Weights of a small class-conditioned image diffusion model.
Model: arch dit, width 320.
Data: trained on photos of arthropod specimens (BIOSCAN-5M), 195000 training examples, 16.3 epochs.
Rows from block 5, named by matrix and row number. Rows with one number belong to one attention dimension. Each number is 128 + 32 x the weight over its row's rms, rounded and kept within 0 to 255. All counts start at 0. Numbers have three digits each. After the name is the row's rms in percent of the matrix's.
# q: attention query, key and value (stacked) (model.blocks.5.attn.qkv.weight, 960x320, the q third), inputs 0-319
# k: attention query, key and value (stacked) (model.blocks.5.attn.qkv.weight, 960x320, the k third), inputs 0-319
q.259 114:117137115170183197166106112185135166177135174139135110146043125165128148174109150124090127141145064112095150113103180133129150171186189161167179077159118167153102155178084075118111073154099152079111158115084168150156132120112112115170134107105072104085132164156160129164124128161127095126145121089105230160102127101147172131087115124092149111136154143152114086154140138124132129099087129091151143141149156123137129116133154105077105130118136077121107152157188124132142123137123083090100154095115146193171142113164136140181141141088182168158182066189143135132141134112123131119139069108166176098137179200094074158130123094114106141082149128128144165144106083197090110098079157131112151202083160136152088123121107107143177170136124105138126121100120117073106176162062107165107093175131080109087125086145131101093152157178181154105092078130107089081108178156128112098154208146162109181098151092106133146094160158164140110139104103110195084139124098189124087110099
k.259 111:053086162097111109154127130144120143143191122145165165131082085123115147131108149140108155135130098046139122147165107115115178087190168122141194147196158131143154136145128104111149128176192148177205097120122102116141145109120112122210213112076116138085088116101133076189155161187129183194169093129125177114137102122132116143093140145188116094133139113166139091158122103151172158162084156084102141159132147144105126107076155049115091158117145143101154144153186131152139114098175069020126153107120124177130126124151176181177122148164219062151185153198145146159104170125170156096104166156126139109123115186124169123135152145172124138134176105127168135059126134138118159122150176063132137115146153114134161147134192110143101092087102107126144114012146119119129118131070112146154096140128152138128109183146133140150092117176094136110139088125130081145131150117113135161134105108131079134140115148106113171100134108166156114159126096151088093127162082155126121086133
q.260 090:065106120091105111108170152160144144163123135152195161144136117146161175093121132128161137176165116130133098113143163147142095159185118106152111170136165125110106150106106106129153158138155110102146170123101095135089142147127180134133145141099162094133102138078135186093092045150127155096132137136066071076114128146159155176159131131182158174069196070165198120136182128125158156110115056095151178128127156165071127122112177183138100173153126094183184161126092139170138125127136141061092119151081104086077128082099098113123143160143133162153145128002022121118087105084115131131162175138124114162146150081116150158172095139106160065164119137111079119121111176140136138120166156087143114053095146185133149108131164188097117191115151162124178131087132145111059039134094137108125105163140143068105169116155113103140150109126141208113141129141119179150100142099120171128161109124156148112123098093143123169112088158161165104143125141151141138114112123150120181130170
k.260 102:074081086088117089061091103165148135143079131141164121130141083166131155129187105110140116166129096085115121079218125114139127159162146143104083117190142109102145105089072076132111098159075160084129105087114081135111151172088139104119101124138140126136162121065132160064172102138108146127123133148142133098154121159149152145151157118113214151117160141106126139098118228125146158093141150157164132192192193108165149142136182157149115141172107170200179157107107123175163100133115198133088099147117126094118114078148130128092164137077097099105111127015091122116131123058145115107143137115087160110096094087126128106129170102153146130087182105086106148106116093071109137129137127067144150095121173149111162157123104192146112178122166169045099169087105157135111080118150112169066126119176114103153137088067113114160164122125143199123119105158172193112155120141130217111174082151155186166139157128115130133118129176128154127153140115113152123129147126134114150119131
q.261 102:131184205152143101135113101072113088079095090100085101111075132101083092112104090098095127111073117121101152111151162118181132162055091144102081102054095151153131060192183088156141131134130120147118115121116080153146127126169074112157128124046093133136174150169146157118190209131179177094133111150143191212135127135148090123152127076152110115059094076092115129159120111148072111102081170132113131151134093083152101120118113119176089072164103164130119112113076083085105117107131152183169163156166092084120089176185109116113140095133108103070062149149127150060132150153145109137112177134130103160103096162147125130097138105176116045103201144118126146113179180134097139134105087118123091156179124077102178149148118131153138119134116154121127118134140148167154158121149106122143167148114075135151109132108130110140067080130071162116128162128151163113125104122109112153083090108110139157157146116140088107138207144080115173163105104091072062113129120113126154109151
k.261 095:177233177159197146204148162099136104102117079088096129145133118074153121137122126105113138153093107123104093112103114085140109141114107112085059189140118144104075115173145117129127136096199068089128168103128129129121110117110135126124125083056075124103156148153146118131140163160157087108176113140125048116103117180102144133127160108139164054083131158076094095120103105147130088109120106095131153158126106085114128096066123187077098163145060148117078132112147119135119143109085119169147156207184154158161132120158122066076109102172046140091162120105156096069160116091086148105125105093160136106128152122137135070147105154131071129195127086147139090121110094158088076106129166101082108214091137102107118173108146103094138141102142094162142150187143148150089201191161100138136068115132079151113065130165084123122128128161103130149098166094120140115117101125089136141152144077140114098179089131118144108100099110181121112112139130126098165154089057162134155100144
q.262 084:084104052057089145123110063151086176169137170150165167147130150137153157135166144119154148152172129094126121114086150122114115135185181101154131131194166103091072164108092106130107112129127110085123158110082135125106116147115175129108125130214156136110080177078143154155050050183104103125144128107118144074099148132135184178144109213137176169107175135166142147112141153147160159165100088096145142132143160182112120146118172180103111153152159053139162165154150157188120075112135115076094118072083136088076136059061093116105138125112188145162171068045088156124086084080103147104149075097121192111107157103115115108115125083070108118097092115139149127134126117120114123148127144110119203131076153103103136077144122165097115184117120160155150140082127140055142133124093145159110078170182164094102164090102114147140168127122173140092118121158115144150122164159130151117143141120201111138066109109069169168131114140143166107134126134137151116134149134142145117120112
k.262 083:138071082110062056106086088158101166134155153138187130162091128142100119079141120122070175136169087158132128126255142139108131190177188099118172094170166112135129136158111086171146130128070128126180127098103145093164171137124120117167158155167166174169112143146133129124175149145112171119146105124172156108133148120147117159134168118092150138207126158149160135138136151150160130107108132094210148198130208079088103156152131147152092158178145130147108107145129128129148083092163100107083131101074124116084088157136129137104118090075179120127144130018175155132136126158143107090176148142107163113160151125144124138152145108104108120110171132123168112101162097095145159121145145033120185110158163162167128103121097171115127167181176156075118119086104166077098125127117133129135089091194139114070143119106115113111115150128155107167157085179139147087105140147143153174061048120118136139096104159135168180141116169140150111188147115107140117139151111159127132081134
q.263 104:119114063106151172147159118179112169221146174113185147136179118142129113142123142123138168146176119143133134140109139123122131136197190108163183133202150117094099166077068122103146079142114108085100147105150117158131155130106162158130119127177160150091105136091101071157071074122099080177127132121110102051089136118121150167108127149136169166148158159144116120069137103128165129170124112049123126148142123134107102169114166130094133139107151090118169119158147163146117134111120107086100164105076141094108148046093063067077063105098159130119201069122153097159119079106073132135101063121113169076160187131094153165129109105085118186160059126147127112124116108101109106097103178128115169165083164179134138099119129137110121131124144192190181186076166182130139158158140117134142034146169164108089133099139127120120170189161160068097099088121120135140093153157135148123158155118134083129105105109095160152102042140135160131096123140134153135139116103163157108121099
k.263 089:106130115073050090061106102147139113159111127095125159161143117129122124158154156124143144095171139129143119112161147132119152143169217129174145157184137152126150109151147128129108041110154143142155073116119145140135169133145142155139133131187188118145117098053107078183091115122093084093133153148108141137170150129124143132100163169110160108155127165121130106162120101136150157151164157110125113160121121158100150140156177008078129164097171066114153148092120156131096111133130103051114133043084070126100088032126091130090132078103115089137110111117195176191096144128109092144137133140106128143148088131133157164148132146152143191064170175115161126061193146132125141111158134124111144106114127193118132118115120146157075172175167221212176157064163164130077068143147134142122186125161113135099092115128128204146160115104143128107116083107100085150183152148138120119132076164198134135129086149156134160127100132142138139115079098121159149132082149138136133115118
q.264 090:178164154146144144116163164169130140118122091132172185156224110147141146068153156139162185189142138160144150126181096120189064149192081136140103127096183125109121095178108104147109167104166144123165166166148064140084136130118157131094149129130110145118133168121128196135101120132108136095068144111058119092083134134110114077167207122132145191098177102185161111117110084096136144145161089154166152104064112142102113117091134156108138175131168087104130150106094144126110112086043168159183123111136126103119145088096111122129111129127078127130164134124083146092152076131106146159170163191104151150117129096183134110117100102124104106201074103070080122123134193121143144126157146092183171136130156155123181130159139132143038091143102164102131128112151142084084029103104141051160150142115156117115118135161113156173143110094153105127143127115135124165086091088128151075175069104077138106128061127136111131120075134170098112106102098102093118106098111098104147084170
k.264 096:166133155084125180090145160141146165128115131163135118138170147174117133120154071093175127097155129137100129092142112129077137139107192111108117114134122099103118117124112110123122050138095140032097098107090110129166122095124195157086128106118145114124117102084078160117127143079113082082141109195131074157162157139160155139125160101096202143114114158152136125109093158137130155111177113149184120168190155107136145168184133179153137144136136153156111151081057134145112122113131184128120102126152141062139124148119136117055137154117057157097098128120089096134117156137096092104110175099056072141153124081120106140120163108114129133060176115116121105137167123075139122106134092227124111065105128180133103078136084203129099147139134145148118109125066129138110102134175162127097182102165121181137208111110164129170207124107188158155109158143157175141142134161128248110158086185131157139113103175174097082138166145092122090109140156134160134111153169138188185147121
q.265 121:124118121161147164116119099145113131166121139136140128124105092132137089154086147127109186137151115122155164082115116128117095137198145090130142120141143148091083176196062122116113066141098142094102165127113113154136146119137123139129131154128094151086135174142156190123119099164136085162136118079148142122114182064137125076141183142073161146137173134206136137102134072094140114187103146077196122152145140171100115162108126162064117116099184058164155169178158098130100100122107077168149142099116150112172174136124133103149127114078178147125198094181210102112173094151129135123118075123102173077124162136138092179103124086119076197119119122047130165092096152167140060094090155131168194205076162177121120110125113140080162157108106130130140167100144145127074122098101097107147063130118157119105109091126117140148156162180172124068099122132127128134109158121098099084147139112091111182074088067067184164099106164135121129114119140126186165126148081156113051142138
k.265 109:027140173115089129149085153123083151101117092128152120152215137110108125078125115126136161115128135160071108144077151103105166081158149064127201092161142134112079141147089101118126060128094157106139117101083141040124130105128162125069131139112143168124139120119114070216102153131166160188116154119104020176154143136123137173088177143160127087126141136156170110113189104149108138164135195114172165121144130152127125122190145047126155114161161132075171152183130175087107134155151183117137182082137188120169177191161195130113135110151107190110169172150165092151082134148179131151123124106121142135102126138099147092129108069140109129118095135149118123080134093133146113132136126103118080195119133103128099076083119152127100105114143120223146106099154138117145104110130147120245120120140105190122102115160127197153128105108130174085096132120130109174107136115130163132184079117078140139147093149119112120099117129163119149149140129161141151142105107161105133110146
q.266 102:172110146131137111164108155079117119058130099122117141097160134130124081115161090092137103114127154138163117155145111132115173080078088125085146132109118112128176129072206181159121189134104078198141101108135122115136132161165128130155120133160121119177163112135077138120134187119166181170093123190160094137141061105095115081194080142145079133103059166082088161094083165110075123103172149173100084105130091109151147134119121113157090076132100185124110097119097087105107143151141162154134138112141137098087112186134130115128160161160104107127069211125085138147133171172133118142122154145149095154113101109156160083105170156155177088137152121163131107109147174074156148169166096125108106146192137114105128169140119118149104061157168148128095120180119132136145104126148119147138142055100141171172110198135124099136058079127120045152152157132166166099157085067146122108060115100065148065176148179142132094179140105078105138099153135088074094116163160068114185124139
k.266 103:189140120168158185138162150090129095105096100127060118093151125098135134183103138131112143112128180181167117139085137121120087122076117144154127149077113168145113110162186177133127164102188125131094168118147187174109108124133166163069091120128136127138168144165121122117111138106142121142147122103097149113102122134111157134096095121105066093123102116098162145073131105121077088107180058133088132060074041212177167073108100155080160100092049114099086139136140115097140176162091135156150120144144126127148131123157141129144143139140102126147133170151112103144143144130102126177113102143164083153099100165141163127091154139114178174153098123153125149202151126138141130181130116241142111147079096120144126107142134095112108116111106076162161079242127062135147155121097073069111131103118104144140100138164153076116183156160099102126072119116108104132140111178105082129176208132151095080139090085152138097108093105121119090110079142084070176101057112097133131094100
q.267 106:051135142152150098133140162099144106111101102104138083088078091099080151138077147088044127083074105066065094104139157081112162112138132138115065124115109122138115076130141092134138048114148149096123098158088109120111120067098093105147104117042107069129099128165161112163133166127156137069122141127115158180145129157196131184081150061143105113145120113115143086203119126165155149127115163117144192125160135104149163113114157120139130183123112204118157145161157149101116125167131109125138151168145126211175063149216121161161134102115147113101113100097131084121121107142134142127104122112140105143115076128115104099094062129143133152090159114151063123126097068146107080110110116134072087029105104076125076086080116115119130171128121098136125136137142130159078162168156148180128170166144089161147130113134156147119145138172117178143131126149130060151143131149104193169184165150134146153169169155158085146169183121182162140188154131146179155164114135169118159150133
k.267 107:070131160149142099158142118135133177145168142114135135106077152109126164138135100116058122157120104079087095132125107124137104099190107143143121142154177114072109143095087127131137086119168113143160109115112085118090091156114102085160165145097049108044105116144146133152192110149163156175121102162139134107121093129116141153165107139161094136135159144158142147139052166100203159169062165108124154129157163060146131111096169068134108148086145146147124139150124118173127106078143055153178142206167130154136116116145098130124103129107158074125117085123105127030098095125134117064137100137110142059088106152141107103118099110140087114142116081135123131090086150187085112108118153050101134153096176059062151118126137112126191134102131192072116159094167154185162093147114116178181061177119136101166105115129099166104094091204119186134170154171144153114143116141116102156079089057075108168140162139089139151137164118114175169187149117127108138108139132151112133085147
q.268 097:130125109069130159113141143129109140153145158125131173194140129147133156137135133106147131122148164098088169120095094151131126087152155123184107127119188125118106149118109150135168102120117098133095144100138130153098121156137130145122096153145102123075104125114126091175117113089136094166184116164098163124121108110107163119166092178165142077164095124164127111156067130066136156192107119130135109092130108118139148128126137087090116136167144140114165141117180142195128133100128096132149171123134133118075099044083000079034036027128068104101096061083169076113098113068095111112090098113114157068109148120109137126091140126099095144104124096161118145087078156090128153135131122136134128045102101125108113092115137133108130120121108193209155147139224206188168221170188149157140115147165128116143163107146129192110129096160174083086133086090142138117113098158070123120124145118190119113149128142169148099102125086148147146116123101124119126091158135154127115126092
k.268 095:166104087123118119178122089130110132127178170139158135185088129099117128123135127125144126111142163137129186136143113128122129087156162131140107141102165144119105119212166163162144111092121082137186097119115134116135163146134095136189142159095118111144115083081121120160133115118144059074079106142146171133112098128132108078114114155091125086111100103116102102150113090095117121182091122127101121164119117058129135128104128063082116090139147067055131078117156122089075074101122113173166176101148112130092083084095048027088062053129083123076094100074151139076115124097114101071136173130126111135106151111146137161141155155123120116141117152138104115153136179173146135164137121115141179159160102096144145142175121093129121127205145244200150203166201210202155167150198136124185162184111147089099130165117110148144102122124149095131171113125120136095101145099086113100079081106191107136072127142099135108117101095149143133136113079105124130135113106108142130122098
q.269 098:133083080106110160167147105192157188187189151166162191161173155147146120102155113123162108147147172145197152164118126140130118109140120127121238151168167110159151166041140182126130169155119135206120095116132130133139092180123126138165141155208147123118116091051070105128089107103109094171110129145146069055143104107078118098147069187169126126150094165130089141116126160111130134161136163154111104124125144141116120141142114135119110086123127124110134152113166109129141119103152065119132155050074129115036180121075117116103121115125105116151141089149134124178139170130118109136141106094122174108106161117139151132192140180103156147154140111162189115114109130086151173146111124111131169233189177167120135151175106150131157127118130144162134113116142138103182180105156149121127020103148221135134123113114128153104132139116158031097155114153152172080143134141134118115106139135133121093134104130074139089096086128088149097089120142082106106103176164137107111099105
k.269 101:157077068105069109112092121121158107144148120107081149109148161131135183146127162146126156115119163147170159172148156117140142167073166149162150124133119157171150102193225140099126184128151139161134162156161194148140145165122142175123137115161203161160117126159059068128064144089139143063127099072119173168136134126087113063112102113147114098129114115133134110107160091121069071099168113122098133086053101149135139106155116101120093112133105099090106115123163128081170105174083145089117112032126095152139097134134171155174116113137115154182150169144181127218168166184151142186138133172180070140160124180131126150160145149197194150113156164110149151136136147133140134172159140152110149159173108180174137109135143110136129108170150111201150088138141093147143194108097141094113182094097091154117090139136157173080128173125105053147126127064106080165110132109106094109110157177174114066121135113150129101119092095118121064110129120147124134143102119080127155137110
q.270 091:164153163112121058063099119088105068105119122113114112095078136060095136117097111099118083136110102075123113130175150162128157112120114134117117139074119124127113073186166163170125119122161153132133120133089133099136109104125076129154165139075147115158190139143157195083153195109176169071112126153118178196120082188160126184144122111156121117094114081094161128140108155164113170111111106133103142149167147091157159103147156113160163123120099150139117143116053134100091151122131201149087083164103080117137102141207113151147130132167159103119085157103105097120135154194110136118105197144162051181140135143126087117128115133177138060115187117180096121180141166129116169150169109144151101078150069118133110124126123091160096126202112145107089063134110082107077031111104128139124236139132082122184115214158113138140111125121106199147124156132148137126126130120122145140119149131091123112165202160188070110176156132130139157167123107133163134153098130121148138142154
k.270 086:220139120112119150152129103178099108132118147113150112183114102169108094110166133127112082169137115135088117089080119112113118164146101089135118105153123075114058172080083125120139121188128122111144105127086126157141104147103136105140138123151134169097155145156167209081142149181150167144132142159136107040093163123107161112195137104102120147125165126103149140126110152142190130119080119107197146141191147088133101157102135174130180158147155098163118154129077124185127144116119133218086087224107109107074146093156111078060114149105124127114131117120134080115129110032132170093107180125083158100117108116113078072115165098108068139098142156124149093107122090065122150118089139086186118108081114140097076157109134105135139130102157158045137136134138090071141043125141089169121078098137132134089157158120118093125095119179166163097148099180122154092100138112147195135198204108107132157155114136156140095097100173139167198139144131135142142139163148162161160141150
q.271 095:086104091169117119172167144157167157202108107168157106121188103104189116078103171127124164106109102134137084099112107125136118107155132146124111153203075126101153099072113102083113125075158134100125154123136114140132127101095166161080131096128188136137068102159119066158107098143098130124124134064100080070123160167118154150129184109109140143166138108115163110113146104188151110115191130134111161105138165194114135130114155132141137196142164139145136130151128192144145109118106125045099112121086104135171120102151226164155163160158146123131206122055114157146128133168107157202171121155178139178187132096111106165146099128131099146149089138107066084151103120129152062091146149119091138120107119168168135054079159150118108134111121110139110071066094054098046087111056099107121114103138145118081139135154167148120175184132131168154136108138129114155117147148206203178179156139133133110079095143127143159133081130152144104115106160169173172143128142126120119163156
k.271 090:091107122099128095124141135194171175181123121135140143031158111157181110110147121164118104156113087130092112128157102120138118157179152140118179115155090147093192129005066108122143125152081172101126160161119092123068137122125161065073151144167107120099089122106130091104135065108104165119095118118151082146183132151148176134167162137132176199159143138161113171093124185129144157121127170128133119125158204126124086149153168149149140128162154144174137136148107134155175135105157152091056080082056137060104144154085159128141128174118165116134159130152120177122147148101156110120148105146105188133114114081166099144120137109121125127094153133089162180111135136103116135115127122120115180065085142132120113110157116170141140130089120146057104114000130111118146066116131099105139123135115159150141149038101117100149132117124158153154181159170142138126146137141136156142135115185071196158097139103100145137133163198097156104090075133170158089160190164116116122163173
q.272 100:106157073095119128123084110102071140151111171095132092147099083143170108121149160128143134126134110118142072115106163104102152163181137103173134115193146126129132193119079112088153103124150136083091114110080163119121158124118118122129113097155201181139140190165186159172106153147111093145166200090144110102124168065108153126116168144139140119136178113162150123108168113119168134154116122070158144127132171178110133177127151182117134152119146107151173153171181150205154108115151091083096120122077117108123103058103066087070153096116166126127201061064146112098103099072129120129122091100162191089146130111120137091160113114095150147102083123073178139120112063143106092111070170111137143155092153141153125096097118155119179187133088108117169154125146160107138159163144144153082081141179164091082134104124176160119169140176136124122138082151096140176078164212159138141144157145228065177131127123083194151116151132119134129119133176178145148151156098171134083124097
k.272 094:096164128128103051090118042110061147084123117119132125126124107096083092056098063085075138103127102137142139128169124087121145095202120143155169131111149137130160117111107125180152137111093146137145132114144157097174148128111103108170192149181194229158176204184183123187203200186129157158156145124135081098145114103123090139118106096112101132178129141133120092146115124143135139145096163084162175155112176084064122166133114064125134120160154100112128139139158110172132097065119112048086098115071116138089078099104088091136110116101169125157122095094149194159050149148148140094159145131153153088140158147097147142121137182126121104132134079148113109128137112159117137120142147047074140163182166133144142132122147075138146136185151190141126173096153147180180179162102174124139069080141122137137102091120130132084078126135120152149146108172141107087123111071150130107069098078104112086134117156121128177113099180160114153132150135143115126127152108126112118099129
q.273 105:116130099111124135123116093140116152169086140124133130146110105146151103103092167159144165172174101144099147101083109127124111131183162083150157078176167133096104168133059088130124102109124105076103179072138106136149158116136156123121132153195156180082107162130172154140117105164116079129139170087095172078130168129107155117140160172114211161143166098204128143117146110123150141178100102093150126144118168165103082167109125187079139135108156073140164126133160134190135087089125075077123162063126165124132134092079127091122111107102128104120203051125113161134116100092111119140118078135099190062123128127106096191153081080054091121179085119109118122111106121126155089091108144097133189174093161140119158097143096173095131182118120158168161194077147162138132130128121134097113067172150191102047183049117120152127158139134186143110144114142103123131109127162128146128117128117170126167079064104100190188145106133144138119112120132126177138146138072191120062087116
k.273 091:104150161130106065083111124121070187124139097111123116141119089145096133099141111125070144148156089137151145075163128143152149132216163130111169098242100151084181133141094093140162098123072132177164140137150115077168167072130115118131167114170155193116131162106122093166136150162166154068106156144120092146170126155130110131136200117106198132183142095125125095135177104143168162112111176074120143153122173132108098138145143075129089128164152120104145109124151176149149069096181126112068160078069112085127083103111113095095111094135122114122160095080203197088135138162200147144187126139106130117157136168157137140179102097109085136130131140122142112084191165085101096154151122078102145128134148170135134114126125200127131134154156181125120161050098167153119181184137170143098110095180164138134151091126131163132117119062126178132168110139162155122084147109185141142079055131162135117072089168126104161141140181084138088144168132134170088117128132102118138091135
q.274 104:149130118139121120102105174089137105135121137114114134134082122082094104149127106096112080081080099067102073151163126140137182085064117170171106140103093114133134102122156185140124135107176152102161116146131170134108124103120089139128141099076151076175085065130103082113131167088150109107130148133115116186157132140119106196051136088125111111151103124038109081146087122162120132112125133153097135112157132099134200074141141110189169164138117166103085114143112172105143162122153134144080135144084095155124046117222119187137153127170132119106097148084105106075054123157125145123137153084155091162146101131103155098132155149158153124097188145213110124173134087134080138149111126141108075067166106120138071132100147090185132099208142094139082100134118114102104097192141116182110194102132115145150152178136174136113139122149092147188113100091153088157131120156164163180123165139145096102155213165157060092179161069136162109156140105149146120105123132119179176123096
k.274 096:211069084112122113137139082090091125148164189151140188076042122178142098122093163125151063161110099094155118158114133105130059132139131131135120160098104140138133146065126125164125163163200096149151124185122187187121101133165102067152199153127136096105098114152130183142129035145135117112130120092142160063122121112118122124196098179113084158149101147133146133163139129154159154124091105140112128145173101098092147149079138155144148134101140100160124135148131132153145143117116085155097089155107054141062077113135078097163112167091148094161130116200121121105122085122122176081109137165129147073151175101125137135093139175072140104171083081129195090132139161149112160151126145121134173108145158121124123163173140035100131123160146184054136133115154115120145050120119124158127085117107168170119103182096112140134091081205154104144178077179127131098117137159153064099153145072127102157117173099159096159105127155124193121101150137133120122151169106143143119162108
q.275 103:103137120140114104105113161086128141098146138137113109099148177118118146128105101146131094089121159121125082186144114115093171074044062147083124176104122120173149093058171135113144153121146123188158111150124123127115111127117083125114130104104127083155132034109129054123130175129147185132139112164160083123139077163140097150144105128147094119106097135061125119107117192144078144086151161197088112135154118079136149127145125118163163144141086197126101086102110140077118148155136193126126125185149077103103098146184132151104149138161110136102047194084108139122119179153129129138131180141150075214093081109137143097131132165193176078125179161219125113143136088097105160150135096136100085098162068099121109155116147110152123121120111112123090070174107101151120121182160110157124170071123101133185121186139142135146092097085072124184161139107141164129152109101111125143124140122129154098193193184188072086154168082117104142151161131108109142138146160081154204138149
k.275 087:152122136133155134138134140099193077115132131122090120125102171135152169106089139183096103101096126109139091115106088135179041109082031197142093168071079140175134137058167157103148195143185133115061168165196084168088116158125107129111078150132103131143162124188165139105127088099091131109143112146119176136116076114101137142119108128117089166135090154112126143155060150075131115142118110118054124082079098111164112157078121174097147116082103148147124099090124057140138147142071099133172083171164093187144111124127146109152086174147122122130095141134093087092144116099078123146077124142140141082134167115163060123087141165143137132125143137130151175135093103109082159115100120157135128106160100118086194182120100063123159151108119053044148141206172078123128123115161082186110115131051132111123104138127125086126150123163117117102134127094113149122137105122101086121123196158200099133180169103111129112101121111138097123129090096121094150124105188098180109129148
q.276 116:137110069108104144133116090150092185157099138130132120146166093159194152120140194157134174181175112162106118097105107118164111127208146104122167121156169146121115158111059115088121085136155118090111150118133102131113156135134147156103133163186165156121125156148163114157105066187114096137147136086091095036104131102111156091158164165126191157143157100207135136084140102114168130188124091093160130133124157186074109168118118142055115146140175072146153136154164099171144106138125116083115140111141153125153157100055096110112119123104128127144239080157125130162147060088116126113132070148131195100145188094119119132146118115069092187181077126077118136086137117137148114119123178110154176204079140178146139128137128143091159148095119136132156179102140161111117141113134133092123040132138191108067140064139099162103187174130172112087103117146114118154088157142128138099178153115137132165098084084031152149105094132146157105100139136133146150142141106134106098105106
k.276 095:063147142114079134053104118104095184107095091100133093094183133094071150120148049086129171121193125130129142162162137145092182124153163148134151138129119125172182093081115093117152093141068135088124128136109112109167149107100144108115119144191207180214129145134096084147083170120134065113162158154146139156134152114147098154119155147121177106140100131134179146134129095097113101117120153087154121142091162158159136141169158072092119132155153109087134128127074148085172105147193155040095175059121159089096119130113126129125141144137127158125125131117182169227122122182193123158133147144128107160116113130121107199164147123169141130079196136072117156091205132107165172133121125135135123105133137213131123094128098177162090146156138117203137083111093090097135171121132176100114178144149140115111139064168164173115164122084159148107111152060113116147181120093114146109118094203116130112115097180124086142138128123073117148151096141151185110129086141114103151112147
q.277 089:103119137133150168174183165180175165183116088127171115123214105101156181082154157157123195126136124108104122111154122126141149063165112094141108145129180086059121129061093110115128069127186122098140157092137096098108152056166151110074094157083154141154050120066127102113098103130126147145138147115077070080132141146142124131163191116137141177184151091155111085136110161161162117184130160116128144153128166133137152132092173159083160199127190163140192163147166151149128103184152139130126149194142111099131098108099116119094100093111091071123145079044047116087104055148083126144151146124096083152134115085093136106121103113093107137141103107119036090134113104109164110078090147095134135093110104101151098105082140132101091150115140164188122154105153147137070113147105178153112092116121150143134154159172135160148181140120127143129161127091106095159090153116160182144212110077091154093169129139139098157132100158158176138150142156157108131137154125111164168121125
k.277 086:049122167123119140122174199118172151142134132151098108096123100163138191168159122132129109139134105109111111113152083157122092097188152143170095104154172069076153132127101120124123085156129124076106110173114079113076148099102178132054050151114094083100123113124113178155139096122097102063080115166089067149125068133165138164141117133132162140133172146120097160157058162088171162137136124113115142143177155076140153109116176060163145143107154176188150150133092178100133153114157178142131117170140064120081113116134094113095077159161111122062130081108063117084123110170143107091103101142073121111096057092111131124123110102171135100077129111069150168091123143177106149159129140125125137085093114160077145052142156147087113200176111187111153155110115158129142060112168125108128119150127099137149179080128139177141164100115149171143171156160170123128124121109095168120146046174102164168134184145195093182154110132112117138134124128100162099127124177135157109145159
q.278 115:109142112114163143146143147137124149148122157119126101130106080123128153140097148155083125125120070088076113105079143122119146075131197120184167099187118136125101130120090083109151050114137156094114148131130131132136123077084154102118111077104130100054103126157195069207100107117138143117166142105090150116118161140128145185089103127130166098180132101129149069155126121173152137173126154103129172112103157153099159126118158079090168192141157123097123121150192194138127131134142101083101151127150159233176144108155159165165131110125143156157166093125149111138107094122110150144106077112157139132156133107071139129101110101130078146126127151163128127145111109143076085089133183149082121052071088129120081064069148096110125180094096092170158091086130130131119213203123125140107138149142091093104145096144168179128219160157154160142085102105093074151133176175140135173219162146188113122094110150136164141139099135190148121133132132161209156132096136183159118133083
k.278 109:096104162144129138185111118153122161145146192108185166168079138129101117120070096131079089099128083089108132115156132134145116145165131127127136105141179099123159124099095120138132125137077107156175114124125149107122122130120063093184189150100092121093058073078163140158179130146132158122105129137167237114131113123151080120164117188122119147193132197141110139154112132119170168193064132111117154170150158100130127171100164084120109120156135127114149119139109116149123092062134055087138184099135118114123118121117109132186115113097184072102137126184104170092132147105150115071158165137093161108130157134150138165150122103127089098137139125110139119068103154167103136113072141000157159113146156083125117163131133106117170086092125188102127159041101157118180153103112110167222084165147165111145132164080101147132067095188130122114174120160113102115109148073132113109089078110080150182071172146103109170121143177103178126152124090136120091117168109119115102104113
q.279 096:149168122136177153148116113131114129138119136110165098138071120128120100227077091127157144126126120115133128162133155106099138124138126151130170073114072157149090130075152100140144148143088131108091104093127168164172152156135107124196139135149177142105137167117077183088144189128174089158138155134147165201125114081113096095106075110128087110138100157092079175137129177129119136103064142116079103132108128115146095160142130155126105110155096123117063101145105092154153149087144083103134134070063115128072138153117083093129145134120187138121114088205173158112094163142148150086128103111169160103162165194116097192130156123103155133079182153188207136138144105199079125122091092155159166220144157107129083128159078125154161135147128154137105110141122108083188187142102106152112108155162137154135148104110100070090100110182167077090110105118121116062147193155124086128068136112149082191140186096115121099127188184060130088090143098098133099101156101156127116107104
k.279 098:148124142158127101144095138114069089138112080138091095141111099110150093168101169100091177162066138136197106165125155065118166117143138133122175111198091150175146131164148164123103173124156067162168134148147136148152111098163117133175183147109166152114096171197162104192097158138128166158162133121120124162134157126113123127097103150137077041105095108101132087147137081147098132103099124114072132125071087163092145106084122104105133161099109088064053117176192175109177138115107090047105108096105091173130058107113151157123129070155155074140154131155201151173123141129144158115159146151165095166141132171101117109175095128132133144198155127179156082095097110157134120106146191097071140128140102135150128155122160088118126132150159106173137113120151124092134165142061125137113142108156127144090085187171122128084095132185075094127116114098141043164076133120156086161131186117153094096109103132127135139102055116175180095097098136168094129168124099143170144078105
q.280 099:095122069111129155168151129187145221213149184139158182151197140141180104175112123125154164146159100161158127105097115130112136120206149086184177118177135133101137175071075121118157121182111117108121118090106088133161139133164147152111116127185110114086073123096080120134060047106103077174132162120135112069137122121115150115129142130102156132158126167184102133100136136067167118157116131107142112135138158163131083162119132157072123093126187090118110158166134119195135116115159089083103133062079137084089143071105117123110129106101155109147189047127162128155116101106094149106129099090105185073164186129093142176122118109058103170141083114126125158134118145135139142083114160108135182205113148149128101134114111122080149147094144174180168175092124133155132153140110134135148034133188163108061112130161114134115178164163161081079132075126121109123135177147127148121173139102138088150095089099070130137107093154113133133083140100152148158111145089150144106103110
k.280 084:109067065099066084122109116113102143157106107143178192133181126170116131190118133151158209129145116146179158141171165115134151143195155118149185087208179132139139097149152113138145110145119114149164127196130109186130163124173180158122141091182138098124098115128115050187068096134143131096093163123137106168160087103105116132116173156152173067159155154155144111148178091129116153145140154083118113160097103157116138106143155033163144115114176119083113129162168166119163102112156124066062121024084107149095064073118127137173158140155148163106144158147184122191112147161112137153138155133122161161129175154134156142190141141124129168114125148135138131089174135111158143140163146089168160182136141158159135133118145128152095185155148154187151116093135120107177144125120166129117200086163101189084052109130106172146146153086101122161103103088062089158111178112166104124151093195114109082095118111152147147109143119109120143091117117147131110136091122141134174119121